config = dict(
    arch='convnext',
    dataset='capsule endoscopy frames (Kvasir-Capsule)',
    horizontal_flip=True,
    isotropic=True,
    moe='soft',
    drop_path=0.15,
    expert_mlp_ratio=0.5,
    patch_size=[8, 8],
    projector_hidden_layers=1,
    residual_init='none',
    max_steps=12300,
)
Rows from block 3 of a small self-supervised image encoder, named by matrix and row number. Rows with one number within an expert belong to one neuron, the router's apart. Each number is 200 + 30 x the weight over its row's rms, rounded and kept within 0 to 999. All counts start at 0.
Before each expert's rows are labels from the 100 images, of 14848, where the router gives the expert most weight on average: "peak at" is the part of the image that holds the peak. Only what is clearly more common there than usual is listed. The data: capsule endoscopy frames (Kvasir-Capsule). In brackets: how many of the 100.
# router: slot weights (model.blocks.3.mlp.router.weight, 4x320, trained with AdamW), inputs 214-319
# up: expert up (model.blocks.3.mlp.up, 4x160x320), inputs 214-319
# down: expert down (model.blocks.3.mlp.down, 4x320x160, transposed), outputs 214-319

# expert 1
peak at: top centre (46); centre (45)
router.1,226,231,122,249,196,181,177,213,225,217,203,221,175,141,215,200,204,265,204,245,204,200,224,226,195,197,207,195,182,196,209,190,199,174,171,244,194,225,182,249,293,254,241,202,189,210,214,174,169,226,108,175,174,218,202,161,192,162,177,235,221,186,176,185,222,202,281,237,201,194,186,209,197,253,191,196,202,193,219,216,215,209,234,228,155,167,180,207,162,180,178,188,207,230,216,201,213,182,237,219,161,206,245,195,241,177
up.15,236,179,265,219,188,195,191,211,189,177,240,183,179,202,185,178,181,178,196,216,150,225,299,175,203,232,185,245,192,192,186,172,212,182,233,225,154,192,235,185,199,168,196,178,202,257,187,190,178,209,241,217,172,206,214,194,250,192,226,205,168,146,196,190,160,186,224,218,165,178,214,177,219,209,217,171,189,201,201,212,187,192,176,211,208,188,201,239,244,130,168,159,175,216,214,219,171,157,244,159,212,128,197,213,150,161
down.15,188,212,184,173,180,210,243,195,199,155,196,220,202,210,176,193,209,177,229,216,240,166,176,199,254,234,223,175,204,194,186,206,157,212,169,242,184,196,190,238,175,167,174,177,165,245,166,216,253,181,211,203,267,195,224,184,187,186,222,182,157,234,157,211,232,156,163,202,199,245,141,226,188,169,201,199,222,206,209,205,234,180,186,237,216,202,160,210,190,208,169,236,239,179,211,260,188,144,221,170,169,217,217,209,192,193
up.16,184,195,217,206,234,188,209,219,168,244,184,196,230,184,267,183,239,240,168,205,176,190,207,197,172,210,217,264,182,214,174,206,184,209,197,213,192,160,209,191,206,196,164,201,197,248,225,188,228,200,212,211,214,214,170,158,197,159,240,203,204,210,236,254,215,207,199,205,228,186,160,219,168,238,238,176,212,171,199,202,233,209,148,247,168,203,251,169,290,206,197,202,157,179,174,202,231,196,183,119,222,155,243,190,218,166
down.16,172,181,169,214,208,217,229,191,211,197,209,194,198,189,196,223,161,208,180,173,200,192,194,252,227,166,199,199,166,178,256,177,165,211,150,224,212,210,222,181,169,188,195,225,188,183,198,250,184,243,168,219,203,176,223,166,193,228,182,166,210,239,158,261,248,170,160,213,152,232,163,227,153,204,233,215,191,228,201,237,156,212,176,242,169,250,238,204,212,208,198,263,121,192,146,203,250,212,220,184,210,255,197,212,191,150
up.17,199,193,231,182,216,182,219,218,238,153,199,161,210,216,202,259,194,181,179,136,198,243,225,185,215,180,150,158,217,235,186,210,198,234,261,228,153,227,182,226,185,207,203,180,219,203,181,218,178,242,217,249,182,231,219,221,196,241,214,209,227,153,173,189,179,276,232,205,180,155,226,183,217,244,201,270,205,207,200,204,174,193,196,214,270,177,195,196,213,133,215,157,187,150,221,161,189,205,198,168,175,285,186,159,231,231
down.17,190,226,212,169,194,128,195,217,274,158,210,186,237,237,121,221,200,234,192,205,218,170,223,181,233,200,180,244,199,213,199,201,168,183,208,170,207,224,191,231,187,275,197,234,168,187,188,216,199,215,252,154,210,173,198,231,187,148,266,180,184,169,188,181,189,241,233,191,149,210,208,220,231,209,212,143,153,203,184,189,194,244,217,174,296,198,250,249,211,208,248,226,211,142,249,201,185,156,206,220,179,192,209,214,166,165
up.18,241,200,161,208,199,161,198,198,189,220,191,155,194,166,191,213,148,183,208,217,233,213,238,185,215,205,209,249,171,233,226,193,163,189,216,227,216,191,280,186,224,262,177,220,140,244,180,216,241,191,154,204,119,210,224,184,199,209,210,194,209,208,176,182,175,206,271,228,210,235,210,185,237,240,212,225,179,196,219,281,160,182,223,197,189,193,218,158,209,220,219,218,165,171,184,205,184,179,183,228,196,211,240,229,170,201
down.18,168,263,170,216,238,164,201,200,202,221,170,172,192,205,195,167,184,177,174,242,129,142,209,178,171,170,171,194,166,185,152,198,210,208,185,221,175,201,188,234,226,190,220,205,239,174,219,220,218,175,219,170,229,197,183,142,232,232,188,181,189,226,240,218,153,243,151,198,192,190,190,184,136,191,213,187,228,200,208,169,224,209,288,245,198,114,173,218,174,173,208,238,194,219,208,146,176,204,224,238,161,159,185,196,225,167
up.19,184,224,208,157,229,204,171,258,173,217,230,213,157,217,193,231,200,241,235,269,216,271,195,165,183,245,214,189,203,185,206,279,163,169,182,139,145,192,203,178,162,205,171,192,239,145,208,195,205,183,161,236,187,205,212,234,158,210,194,230,173,254,170,233,190,186,214,214,213,228,173,163,200,154,216,232,232,244,188,190,177,135,142,177,211,174,287,170,200,245,237,146,201,200,173,191,200,217,248,193,167,200,242,201,214,202
down.19,205,187,163,177,194,190,200,178,171,188,189,204,201,138,146,203,205,216,201,145,194,237,191,206,203,236,231,234,147,194,174,145,208,234,171,172,214,179,169,211,248,197,215,194,158,234,155,217,229,188,227,277,237,205,204,229,217,173,145,206,240,196,231,212,170,203,168,182,212,215,220,199,246,178,195,203,197,153,207,168,231,172,211,211,219,212,176,172,161,257,173,188,263,170,195,232,193,230,183,215,183,196,218,252,192,196
up.20,210,177,156,222,213,153,199,215,229,245,243,186,207,204,194,173,216,199,192,205,170,176,206,226,184,188,234,243,185,209,171,226,236,169,218,191,161,134,227,182,229,170,195,200,166,184,180,215,188,176,148,155,204,173,175,195,177,162,208,211,179,205,197,179,201,172,141,148,152,209,261,161,166,189,153,197,171,205,205,180,197,186,200,229,222,208,192,209,178,173,218,175,218,228,149,154,265,183,193,231,221,187,252,175,194,208
down.20,301,205,224,234,202,158,178,203,181,231,209,206,224,185,175,232,219,248,212,208,217,181,207,246,179,252,164,209,142,128,131,144,206,179,198,214,170,175,212,204,188,195,193,156,194,235,260,176,214,158,150,187,229,204,182,226,177,163,206,193,201,184,253,183,230,163,159,160,202,254,236,190,207,261,210,211,259,204,191,191,198,235,217,226,210,183,264,259,207,240,231,216,189,123,157,155,191,263,259,243,205,155,185,195,234,214
up.21,244,200,158,205,226,232,215,214,240,170,244,212,228,155,218,230,196,184,146,189,217,178,208,185,240,222,247,209,120,175,198,219,229,207,186,221,208,221,212,175,235,204,238,189,191,158,207,185,162,208,215,170,227,188,226,193,177,183,169,185,222,169,208,198,219,198,208,235,194,189,150,234,216,224,182,266,250,216,231,217,182,200,191,184,197,182,158,122,173,191,194,211,222,192,195,180,158,212,192,185,210,126,147,153,206,201
down.21,159,177,180,183,102,179,207,231,134,185,206,223,210,165,202,148,186,209,180,211,203,184,223,168,221,154,214,143,249,249,206,226,167,193,240,233,178,209,193,277,159,219,134,186,203,153,199,210,211,203,241,194,223,189,178,221,204,215,179,199,184,198,199,211,210,190,251,239,202,200,190,221,219,207,197,220,203,200,236,219,229,224,194,163,162,221,194,183,152,220,202,216,212,246,170,185,172,188,257,201,233,116,191,232,193,215

# expert 2
peak at: centre (75)
router.2,234,159,182,271,223,213,174,167,182,263,202,157,238,221,209,243,218,239,196,195,148,182,225,175,217,238,202,197,184,164,214,215,213,193,211,247,196,225,128,185,216,194,238,189,208,180,220,144,202,196,102,184,206,220,246,167,202,186,133,214,236,215,212,212,242,219,206,234,197,167,229,214,207,222,154,246,187,237,219,211,228,174,211,216,198,148,183,181,193,207,171,156,174,199,239,178,198,172,238,218,183,241,199,243,231,217
up.15,225,188,225,191,210,197,139,178,231,202,216,146,216,239,230,244,187,221,177,233,170,260,252,159,185,199,224,176,149,201,181,158,172,200,201,178,215,170,168,201,141,133,139,238,146,190,192,200,194,176,189,162,211,200,171,197,253,180,210,174,178,246,213,203,154,182,225,177,170,204,246,175,216,189,188,228,208,190,199,205,180,233,167,218,231,228,168,186,199,159,198,208,220,223,162,228,202,182,199,187,207,168,126,179,288,239
down.15,261,186,196,180,229,205,196,168,222,225,248,150,165,161,207,179,218,201,160,245,172,174,144,148,209,148,207,173,226,150,200,186,144,226,209,198,237,188,201,223,183,173,137,224,212,197,215,226,201,199,178,218,188,206,193,174,168,139,233,181,182,195,195,197,216,170,131,164,241,182,188,232,230,203,216,176,206,180,234,174,175,240,226,253,212,163,178,224,195,217,209,228,200,209,189,221,174,258,177,180,172,154,170,208,196,132
up.16,204,197,194,177,235,226,250,228,195,169,230,190,247,173,166,243,203,197,198,246,207,206,217,167,162,231,207,267,226,247,200,214,166,225,192,148,201,202,204,190,118,169,221,183,225,239,251,199,163,180,181,159,222,200,234,168,168,126,249,178,201,238,216,261,158,227,214,229,193,179,232,224,182,200,170,168,207,247,145,190,243,192,191,232,203,167,197,206,188,217,177,213,150,226,221,200,158,237,184,222,191,128,193,201,227,238
down.16,223,229,215,225,231,215,208,206,146,148,219,202,209,276,191,191,214,220,231,227,240,244,259,205,209,217,226,179,160,227,205,246,188,199,222,222,249,189,232,229,186,189,198,214,164,168,164,194,193,216,221,190,185,170,165,146,189,174,194,213,140,197,265,203,150,264,205,214,188,199,130,203,169,227,199,222,225,168,190,141,274,260,157,221,221,202,166,191,228,184,211,191,154,265,207,183,211,177,162,199,210,231,192,187,197,205
up.17,215,200,191,190,222,157,223,195,164,221,160,189,236,189,200,211,187,217,173,239,197,217,192,187,222,159,212,180,197,201,209,185,186,189,255,238,150,179,142,179,203,215,188,209,139,269,204,194,165,198,232,221,195,142,254,200,216,202,148,166,225,233,155,206,260,175,191,144,175,215,246,171,214,218,186,239,199,168,240,202,221,208,240,220,226,212,179,174,294,169,227,187,120,315,144,183,173,240,187,177,169,225,201,172,196,185
down.17,238,216,217,160,218,179,196,185,198,204,207,248,250,195,174,180,186,195,220,210,280,181,188,268,208,211,201,223,179,168,162,173,198,210,223,169,198,192,191,250,258,198,159,215,213,194,189,159,231,200,210,215,232,195,209,187,154,231,214,201,233,167,155,231,224,186,222,182,241,192,205,251,224,167,220,154,245,240,214,193,200,232,230,234,165,219,169,204,195,190,240,212,190,235,179,208,198,209,242,141,220,205,222,230,190,145
up.18,221,194,216,248,196,173,186,271,223,194,193,217,216,113,242,194,154,225,199,245,195,234,233,197,192,293,220,167,178,178,187,201,194,209,254,215,233,189,230,225,243,202,192,162,207,197,252,181,194,203,232,135,214,208,174,193,229,150,252,162,181,195,186,213,216,167,251,186,212,192,222,216,229,234,174,200,221,193,231,238,213,276,188,222,191,256,193,194,171,187,181,171,203,129,204,190,177,194,186,180,217,179,193,184,281,185
down.18,226,211,239,196,245,205,224,173,157,180,182,191,186,216,190,187,223,191,172,123,163,169,236,199,200,171,201,145,176,184,186,237,213,213,175,268,226,231,218,225,173,207,216,242,260,176,148,214,199,138,166,232,218,189,204,218,177,210,224,192,215,170,224,169,234,147,168,245,190,193,199,185,214,221,190,193,200,179,198,199,178,176,203,148,232,138,216,157,154,141,192,236,148,236,193,142,190,181,175,220,181,248,181,204,173,184
up.19,193,241,258,186,201,202,172,232,229,242,194,196,193,214,206,158,172,230,216,203,188,195,216,209,187,132,205,207,86,181,145,163,206,190,182,204,212,129,186,185,164,221,209,226,194,208,211,170,218,232,159,233,189,199,170,182,198,198,180,193,166,204,210,224,237,162,211,212,172,255,230,229,195,237,185,181,228,186,135,249,171,175,156,212,276,186,191,152,156,147,216,188,196,205,217,210,228,240,189,199,159,248,209,190,197,180
down.19,215,175,135,198,192,205,182,248,265,187,199,203,188,123,218,181,199,178,180,173,219,213,237,250,175,221,240,239,250,187,145,161,176,171,214,193,202,156,211,229,204,162,170,223,229,168,233,181,212,231,159,234,165,233,190,177,217,177,208,172,133,141,197,190,198,221,193,180,199,197,199,226,199,197,203,185,188,210,161,223,254,203,209,237,170,221,200,207,138,171,155,159,210,242,204,203,199,234,186,222,227,180,215,195,232,212
up.20,202,175,252,195,128,196,222,196,213,208,187,230,238,149,184,203,205,232,257,195,233,234,175,181,201,241,184,235,213,150,179,166,197,204,201,277,209,177,285,173,201,222,163,240,183,213,210,205,209,186,135,226,208,206,185,216,179,202,181,224,187,189,273,251,214,209,199,194,222,224,137,207,195,212,208,221,229,214,144,210,191,185,198,209,204,193,159,207,198,197,169,202,193,147,201,219,236,204,203,207,227,169,217,178,246,214
down.20,174,219,179,201,155,187,195,159,248,219,197,148,193,182,205,159,227,153,205,215,192,244,182,192,205,225,218,201,193,192,189,182,183,192,215,190,255,172,173,186,203,216,184,223,174,219,152,203,227,223,164,203,149,193,226,252,196,206,230,201,180,232,199,218,249,206,174,215,243,236,219,227,226,211,173,208,145,230,215,223,206,236,147,167,249,275,204,192,214,228,258,177,215,201,234,243,259,239,187,125,286,226,177,224,222,185
up.21,159,242,182,180,206,207,192,175,228,181,180,189,203,203,163,169,220,183,209,159,173,184,198,203,199,182,235,215,177,204,180,235,223,211,217,170,172,179,223,211,213,246,200,247,218,267,182,253,178,219,181,213,203,181,202,215,209,208,159,212,129,178,197,204,197,195,229,196,207,206,256,150,215,194,260,204,205,173,126,202,160,220,225,169,168,179,221,165,198,174,248,225,249,149,227,165,241,214,212,183,212,182,252,210,176,137
down.21,203,150,222,183,190,189,238,248,231,203,192,216,249,203,189,236,223,212,243,209,252,185,196,190,180,168,197,183,190,184,198,197,203,149,197,287,209,212,255,193,174,235,213,211,190,187,202,152,258,200,231,178,189,205,206,191,177,186,183,158,226,175,235,234,238,207,155,232,187,208,267,235,186,167,236,189,238,227,197,225,184,258,175,166,204,198,151,194,165,217,198,192,206,280,206,230,207,198,180,211,233,168,168,127,166,201

# expert 0
peak at: centre (94)
router.0,229,192,153,217,240,181,190,137,177,230,181,182,183,244,188,211,221,276,172,214,149,175,241,216,199,200,213,184,197,159,243,189,189,192,244,270,211,205,198,243,219,194,218,231,242,184,173,133,173,196,117,193,176,205,196,161,207,201,134,251,226,194,189,216,204,219,222,176,211,173,170,218,198,209,198,209,222,221,203,216,212,137,217,220,205,108,209,206,220,185,172,186,164,194,203,148,192,242,219,237,220,193,197,170,199,224
up.15,187,187,180,212,153,224,175,228,213,255,144,156,214,171,192,175,167,162,180,246,227,159,156,134,175,204,233,165,165,215,181,181,193,153,225,215,188,217,230,238,241,182,188,215,156,191,231,139,192,302,181,219,192,194,213,221,182,214,210,243,178,203,209,216,238,227,242,171,202,219,215,225,205,196,161,135,218,181,166,160,223,165,219,216,223,106,215,195,253,200,154,174,205,207,135,210,247,255,204,252,184,173,220,267,252,153
down.15,214,241,171,180,231,198,216,198,216,194,134,191,245,261,188,187,152,194,172,189,183,211,190,190,153,213,223,205,182,195,172,161,212,192,214,170,209,187,132,192,237,194,218,259,212,174,156,204,215,172,178,229,201,200,191,209,147,164,204,207,160,222,268,215,197,227,205,206,199,195,190,205,229,212,242,142,163,197,225,226,200,204,222,219,217,222,233,171,221,181,153,211,191,240,199,219,223,243,192,199,185,232,262,189,306,200
up.16,188,179,250,220,180,173,207,228,183,216,205,198,215,208,208,165,180,243,236,179,202,239,227,210,202,201,211,255,263,189,152,183,212,167,158,207,170,222,198,183,194,191,159,161,195,198,251,231,208,212,142,244,212,195,168,182,210,217,224,184,216,249,229,202,218,253,239,223,192,187,226,229,222,221,251,181,234,190,185,153,180,230,199,187,215,197,174,251,197,185,216,187,218,232,194,168,238,268,183,245,243,189,177,203,131,269
down.16,177,184,205,143,271,208,158,202,254,146,183,188,246,212,237,185,239,231,174,202,160,177,182,200,202,182,241,212,216,208,155,244,189,168,200,243,279,171,210,168,171,222,175,212,219,176,191,211,155,189,188,201,207,164,153,173,193,184,137,154,232,197,209,207,202,228,190,240,211,231,216,182,196,185,199,182,221,195,186,209,163,193,179,231,194,187,189,147,245,221,236,197,251,216,200,248,221,215,196,129,194,187,245,186,201,173
up.17,216,189,223,216,179,249,170,257,239,191,170,226,201,200,222,202,191,158,243,193,206,174,159,221,155,137,207,168,181,222,258,171,217,209,211,154,112,169,212,185,141,181,196,226,230,198,153,162,164,242,257,171,226,197,198,215,157,223,168,215,170,217,198,168,163,203,191,224,220,230,253,258,179,218,242,210,222,199,182,221,164,144,193,162,221,203,210,222,164,172,137,247,231,194,209,194,171,235,199,197,235,150,180,161,208,215
down.17,230,181,231,173,254,265,196,152,161,195,261,173,246,145,245,235,220,192,204,255,216,126,249,164,196,167,172,191,224,210,230,192,213,204,218,187,215,182,185,219,178,190,229,193,170,207,209,173,250,226,188,181,181,171,226,244,220,135,203,241,221,216,175,185,174,192,199,186,167,223,207,151,210,210,219,218,193,169,211,198,236,171,273,228,249,271,172,178,224,231,204,197,239,156,188,210,232,190,194,213,189,199,216,199,230,189
up.18,246,189,181,188,153,225,145,232,174,232,245,169,165,186,210,138,193,218,235,185,154,232,219,206,242,210,149,228,193,190,190,148,184,201,259,214,225,230,204,216,189,177,173,222,203,174,230,206,221,209,188,207,154,203,259,175,209,245,189,228,176,185,193,176,197,200,173,147,209,208,184,137,212,140,210,164,232,146,181,242,199,187,185,163,163,179,219,223,187,234,241,156,206,254,149,216,228,233,194,158,139,177,166,197,173,230
down.18,144,179,205,228,223,211,216,241,191,217,157,205,215,170,203,213,263,241,159,205,168,182,205,216,184,208,195,146,209,218,207,182,222,224,248,175,217,193,226,167,184,194,233,196,155,168,183,224,193,249,217,223,165,215,241,207,188,186,231,217,227,237,191,220,226,197,177,258,231,215,189,168,223,180,168,195,211,168,184,252,166,167,167,197,177,214,182,242,179,211,202,209,201,141,214,255,204,223,208,169,202,178,178,238,184,179
up.19,195,225,268,191,266,173,187,184,148,177,145,171,222,220,155,190,199,165,147,221,247,163,258,220,185,207,251,212,240,188,170,201,187,250,184,180,246,202,200,177,188,212,220,248,256,97,198,206,209,171,203,204,246,162,182,199,189,213,198,207,185,236,212,202,205,246,182,210,208,188,216,167,214,264,214,171,229,185,213,185,204,219,211,226,177,178,230,190,222,185,200,251,231,157,240,165,254,206,196,174,156,197,202,204,137,221
down.19,192,197,236,187,136,191,284,185,142,198,182,181,161,177,228,155,167,190,186,122,165,189,211,183,219,215,231,191,178,163,168,165,250,202,256,217,213,207,185,216,232,222,197,207,265,167,196,210,251,221,231,191,201,207,194,165,192,205,185,234,209,164,208,198,181,156,154,208,150,227,217,208,214,226,189,225,207,226,178,187,218,196,219,249,149,209,218,209,198,151,254,199,231,194,148,227,175,185,175,219,153,200,197,218,197,186
up.20,223,194,212,183,243,161,247,211,187,190,223,168,200,221,253,250,183,222,247,189,191,202,223,174,175,191,198,136,172,207,148,221,188,244,202,182,193,202,216,218,178,168,209,156,242,147,208,211,195,281,241,197,197,207,143,222,178,194,210,173,196,212,237,197,192,205,183,214,188,221,246,165,212,266,204,210,204,186,228,217,183,219,226,237,223,186,240,228,205,226,219,196,218,221,193,244,145,216,238,204,199,175,229,185,200,185
down.20,235,233,186,156,242,236,222,199,179,225,224,266,230,207,204,157,196,171,186,179,206,269,190,241,183,242,227,176,207,228,191,137,206,164,199,166,225,211,230,204,150,231,220,215,189,201,251,236,267,171,230,192,185,207,175,239,243,163,172,179,152,193,191,218,199,201,200,205,197,175,172,204,195,162,190,225,179,236,282,238,141,196,145,250,172,206,182,209,214,229,213,227,181,251,223,145,205,218,276,208,142,176,273,268,252,175
up.21,234,244,194,200,177,196,232,178,147,189,179,178,205,253,200,201,195,175,170,188,263,214,165,216,215,129,182,183,213,240,197,208,183,195,218,204,179,185,259,186,189,187,225,182,247,185,215,203,191,255,183,213,168,227,200,216,176,209,249,179,221,185,163,164,180,229,218,188,217,226,211,185,171,197,215,169,173,190,211,243,214,221,242,186,195,230,143,176,170,186,191,196,241,264,187,182,145,226,159,244,232,199,159,212,149,236
down.21,195,222,178,198,166,171,222,177,257,225,113,229,198,194,216,215,242,220,170,144,211,231,270,177,197,230,192,209,228,193,213,219,196,162,196,199,240,184,222,215,230,181,184,222,206,191,202,218,269,213,219,243,217,172,167,179,181,224,202,251,175,224,141,166,198,192,195,230,183,155,168,194,188,220,212,215,178,133,227,254,223,175,206,236,204,207,241,205,235,221,271,250,201,201,188,245,234,243,207,211,178,226,180,213,195,223

# expert 3
peak at: centre (61); middle right (39)
router.3,260,199,164,271,266,164,156,156,167,245,198,183,197,244,230,226,223,235,216,181,182,211,253,194,189,235,205,162,202,153,238,206,192,192,218,244,227,221,178,229,194,243,237,211,213,215,225,140,186,212,192,236,200,229,286,194,141,229,169,196,196,220,180,210,206,249,210,223,218,168,185,188,196,196,174,248,193,188,183,191,235,132,212,252,194,189,218,222,212,207,132,179,186,227,207,201,204,209,235,202,221,215,203,188,209,159
up.15,168,206,149,221,113,259,189,192,208,177,223,215,201,211,224,205,168,233,212,266,192,206,197,144,167,212,237,217,182,226,176,187,200,208,184,210,129,164,233,201,223,166,179,198,208,260,189,188,193,166,211,183,211,240,162,214,214,172,110,158,205,162,244,199,187,166,216,201,233,242,240,193,158,150,215,191,216,209,143,183,160,206,207,204,165,190,180,184,228,191,194,173,198,227,200,246,170,213,258,220,142,221,179,149,245,203
down.15,270,170,209,221,224,173,181,201,164,227,180,248,194,278,210,213,224,199,198,251,254,227,274,230,154,261,235,208,211,233,224,200,220,155,232,169,197,183,286,189,224,191,231,257,201,170,178,201,205,220,147,138,130,236,217,190,250,246,178,169,231,234,211,191,208,234,197,216,243,228,222,209,248,221,214,186,164,199,222,197,170,212,214,211,259,190,176,219,182,150,233,196,243,248,196,237,176,182,227,189,254,234,211,172,234,199
up.16,230,220,204,245,232,229,197,220,168,169,157,211,178,227,179,180,189,222,189,208,238,163,170,219,166,167,221,183,214,196,237,195,199,228,223,221,237,205,215,232,217,245,213,199,143,233,207,172,164,139,173,188,181,214,176,256,267,205,198,226,204,213,157,213,211,238,208,200,235,207,190,206,252,156,171,200,191,200,239,240,198,237,174,234,216,162,188,243,156,123,182,200,231,265,207,231,215,216,248,193,157,138,202,201,164,223
down.16,218,223,154,186,262,247,167,181,198,170,218,245,218,221,191,243,147,201,201,145,174,147,237,216,213,193,191,168,233,166,197,183,207,282,182,233,230,245,189,193,178,206,175,210,167,233,230,191,222,192,216,193,184,222,162,206,250,238,189,239,215,206,176,165,206,212,219,162,174,194,162,215,168,214,225,182,208,205,185,221,215,195,147,219,213,201,229,204,177,227,215,191,185,228,228,211,201,180,241,225,233,231,207,155,202,145
up.17,210,219,208,180,206,231,179,155,187,193,182,262,232,177,182,170,195,145,197,228,212,142,182,247,216,240,145,190,207,181,194,143,166,227,209,198,260,180,234,258,186,167,177,205,195,219,224,177,194,159,216,134,229,188,244,205,199,246,146,184,170,197,225,175,237,222,217,191,177,170,200,166,173,182,221,213,254,164,181,231,171,181,202,161,178,214,181,239,212,163,218,216,161,193,227,239,262,237,171,175,186,220,205,175,214,184
down.17,189,211,195,206,216,190,185,158,237,149,206,183,203,224,233,175,178,207,155,237,203,198,214,193,171,213,163,183,222,210,180,211,218,209,176,231,191,241,198,208,213,206,191,187,207,245,187,253,159,190,162,221,243,145,249,212,125,181,161,202,223,145,189,189,232,167,167,224,211,179,165,215,260,212,201,212,200,174,204,178,158,217,250,251,242,197,189,215,157,186,228,204,199,188,176,202,265,163,192,179,209,222,194,236,131,186
up.18,225,222,231,192,204,203,180,263,186,184,248,133,228,196,173,259,186,203,214,209,201,197,193,261,183,218,215,201,189,228,209,167,184,151,180,171,161,148,173,253,187,216,173,198,191,220,188,168,203,200,203,216,215,213,259,220,186,206,187,196,230,181,250,150,235,180,253,171,206,224,222,237,186,188,163,154,185,217,217,220,223,200,179,170,198,170,204,240,173,202,197,175,232,197,186,184,203,216,242,170,205,235,224,219,242,197
down.18,195,205,189,220,180,181,235,200,239,193,177,192,243,207,212,131,177,240,229,221,210,191,199,195,112,220,226,229,177,222,215,198,230,150,220,199,217,173,177,135,233,158,231,234,204,221,180,212,231,194,212,195,264,196,145,185,162,233,189,247,214,219,208,244,168,184,213,218,194,176,126,198,219,178,145,166,159,232,219,210,203,223,218,245,139,179,190,217,207,254,191,214,216,206,208,167,192,240,147,199,130,220,201,208,207,199
up.19,207,167,229,195,181,213,209,194,255,196,186,177,161,192,202,174,209,188,122,261,193,196,222,197,200,220,199,212,219,198,189,199,236,182,206,188,228,250,211,194,191,163,180,198,161,159,219,177,201,162,202,221,150,187,236,200,225,188,185,221,176,212,208,189,188,223,208,212,235,176,260,194,231,206,206,209,173,281,234,198,201,121,183,170,168,211,239,174,235,191,254,236,241,157,174,207,189,200,172,195,198,272,224,280,207,233
down.19,207,199,271,221,207,152,266,210,168,169,124,172,147,200,206,224,224,147,186,181,150,226,217,147,185,222,209,162,218,210,178,230,217,141,196,240,175,198,200,215,237,154,189,209,157,164,211,222,230,205,189,152,144,220,198,201,174,153,131,185,133,257,184,258,201,236,222,171,240,259,192,226,203,202,197,203,207,168,199,215,195,190,190,223,234,229,225,190,224,188,181,200,243,221,131,180,233,251,146,173,181,219,251,168,230,250
up.20,138,195,192,210,211,201,178,200,186,199,222,229,162,204,140,114,204,178,204,283,191,223,152,207,201,201,198,188,226,265,187,190,197,213,209,213,180,222,177,239,237,131,177,193,173,239,246,210,252,218,257,244,228,166,158,230,218,233,160,199,190,180,260,228,212,171,212,192,232,188,165,188,197,166,184,187,192,220,200,252,215,95,211,197,212,180,165,248,205,172,213,161,176,182,229,201,191,218,140,255,155,175,160,238,167,214
down.20,198,210,256,164,160,205,198,192,238,228,199,252,196,168,169,236,198,253,180,191,245,178,210,151,186,197,188,252,202,181,223,188,215,211,192,251,196,186,175,214,163,176,170,188,204,188,240,254,158,185,192,166,211,186,235,221,227,179,182,205,213,171,179,212,205,228,174,135,231,191,193,227,250,203,181,232,152,192,213,219,244,155,256,266,251,243,254,245,182,181,99,213,204,242,206,254,243,209,299,228,168,190,230,194,192,148
up.21,205,205,198,167,206,237,211,211,183,185,255,170,171,139,242,201,178,150,204,202,198,184,213,157,193,204,175,209,193,240,215,204,157,191,167,167,158,146,164,244,211,243,272,191,154,189,204,190,219,214,133,190,203,226,209,203,216,185,212,222,243,170,217,185,205,210,179,250,200,222,188,182,222,251,204,147,233,149,262,194,171,213,197,187,198,167,189,241,207,154,159,202,198,250,189,200,197,227,227,111,192,205,216,170,207,205
down.21,209,225,202,153,227,172,157,198,227,219,176,246,201,258,187,164,207,186,166,187,199,144,220,189,198,201,227,178,231,213,211,167,232,219,186,211,184,136,210,207,200,230,161,181,176,232,265,241,211,252,160,232,164,184,239,186,218,112,211,143,146,205,184,209,174,192,205,152,203,194,216,250,214,215,193,195,211,162,237,188,209,178,163,224,230,195,179,167,228,208,183,184,210,228,200,159,196,184,156,150,193,207,206,236,169,208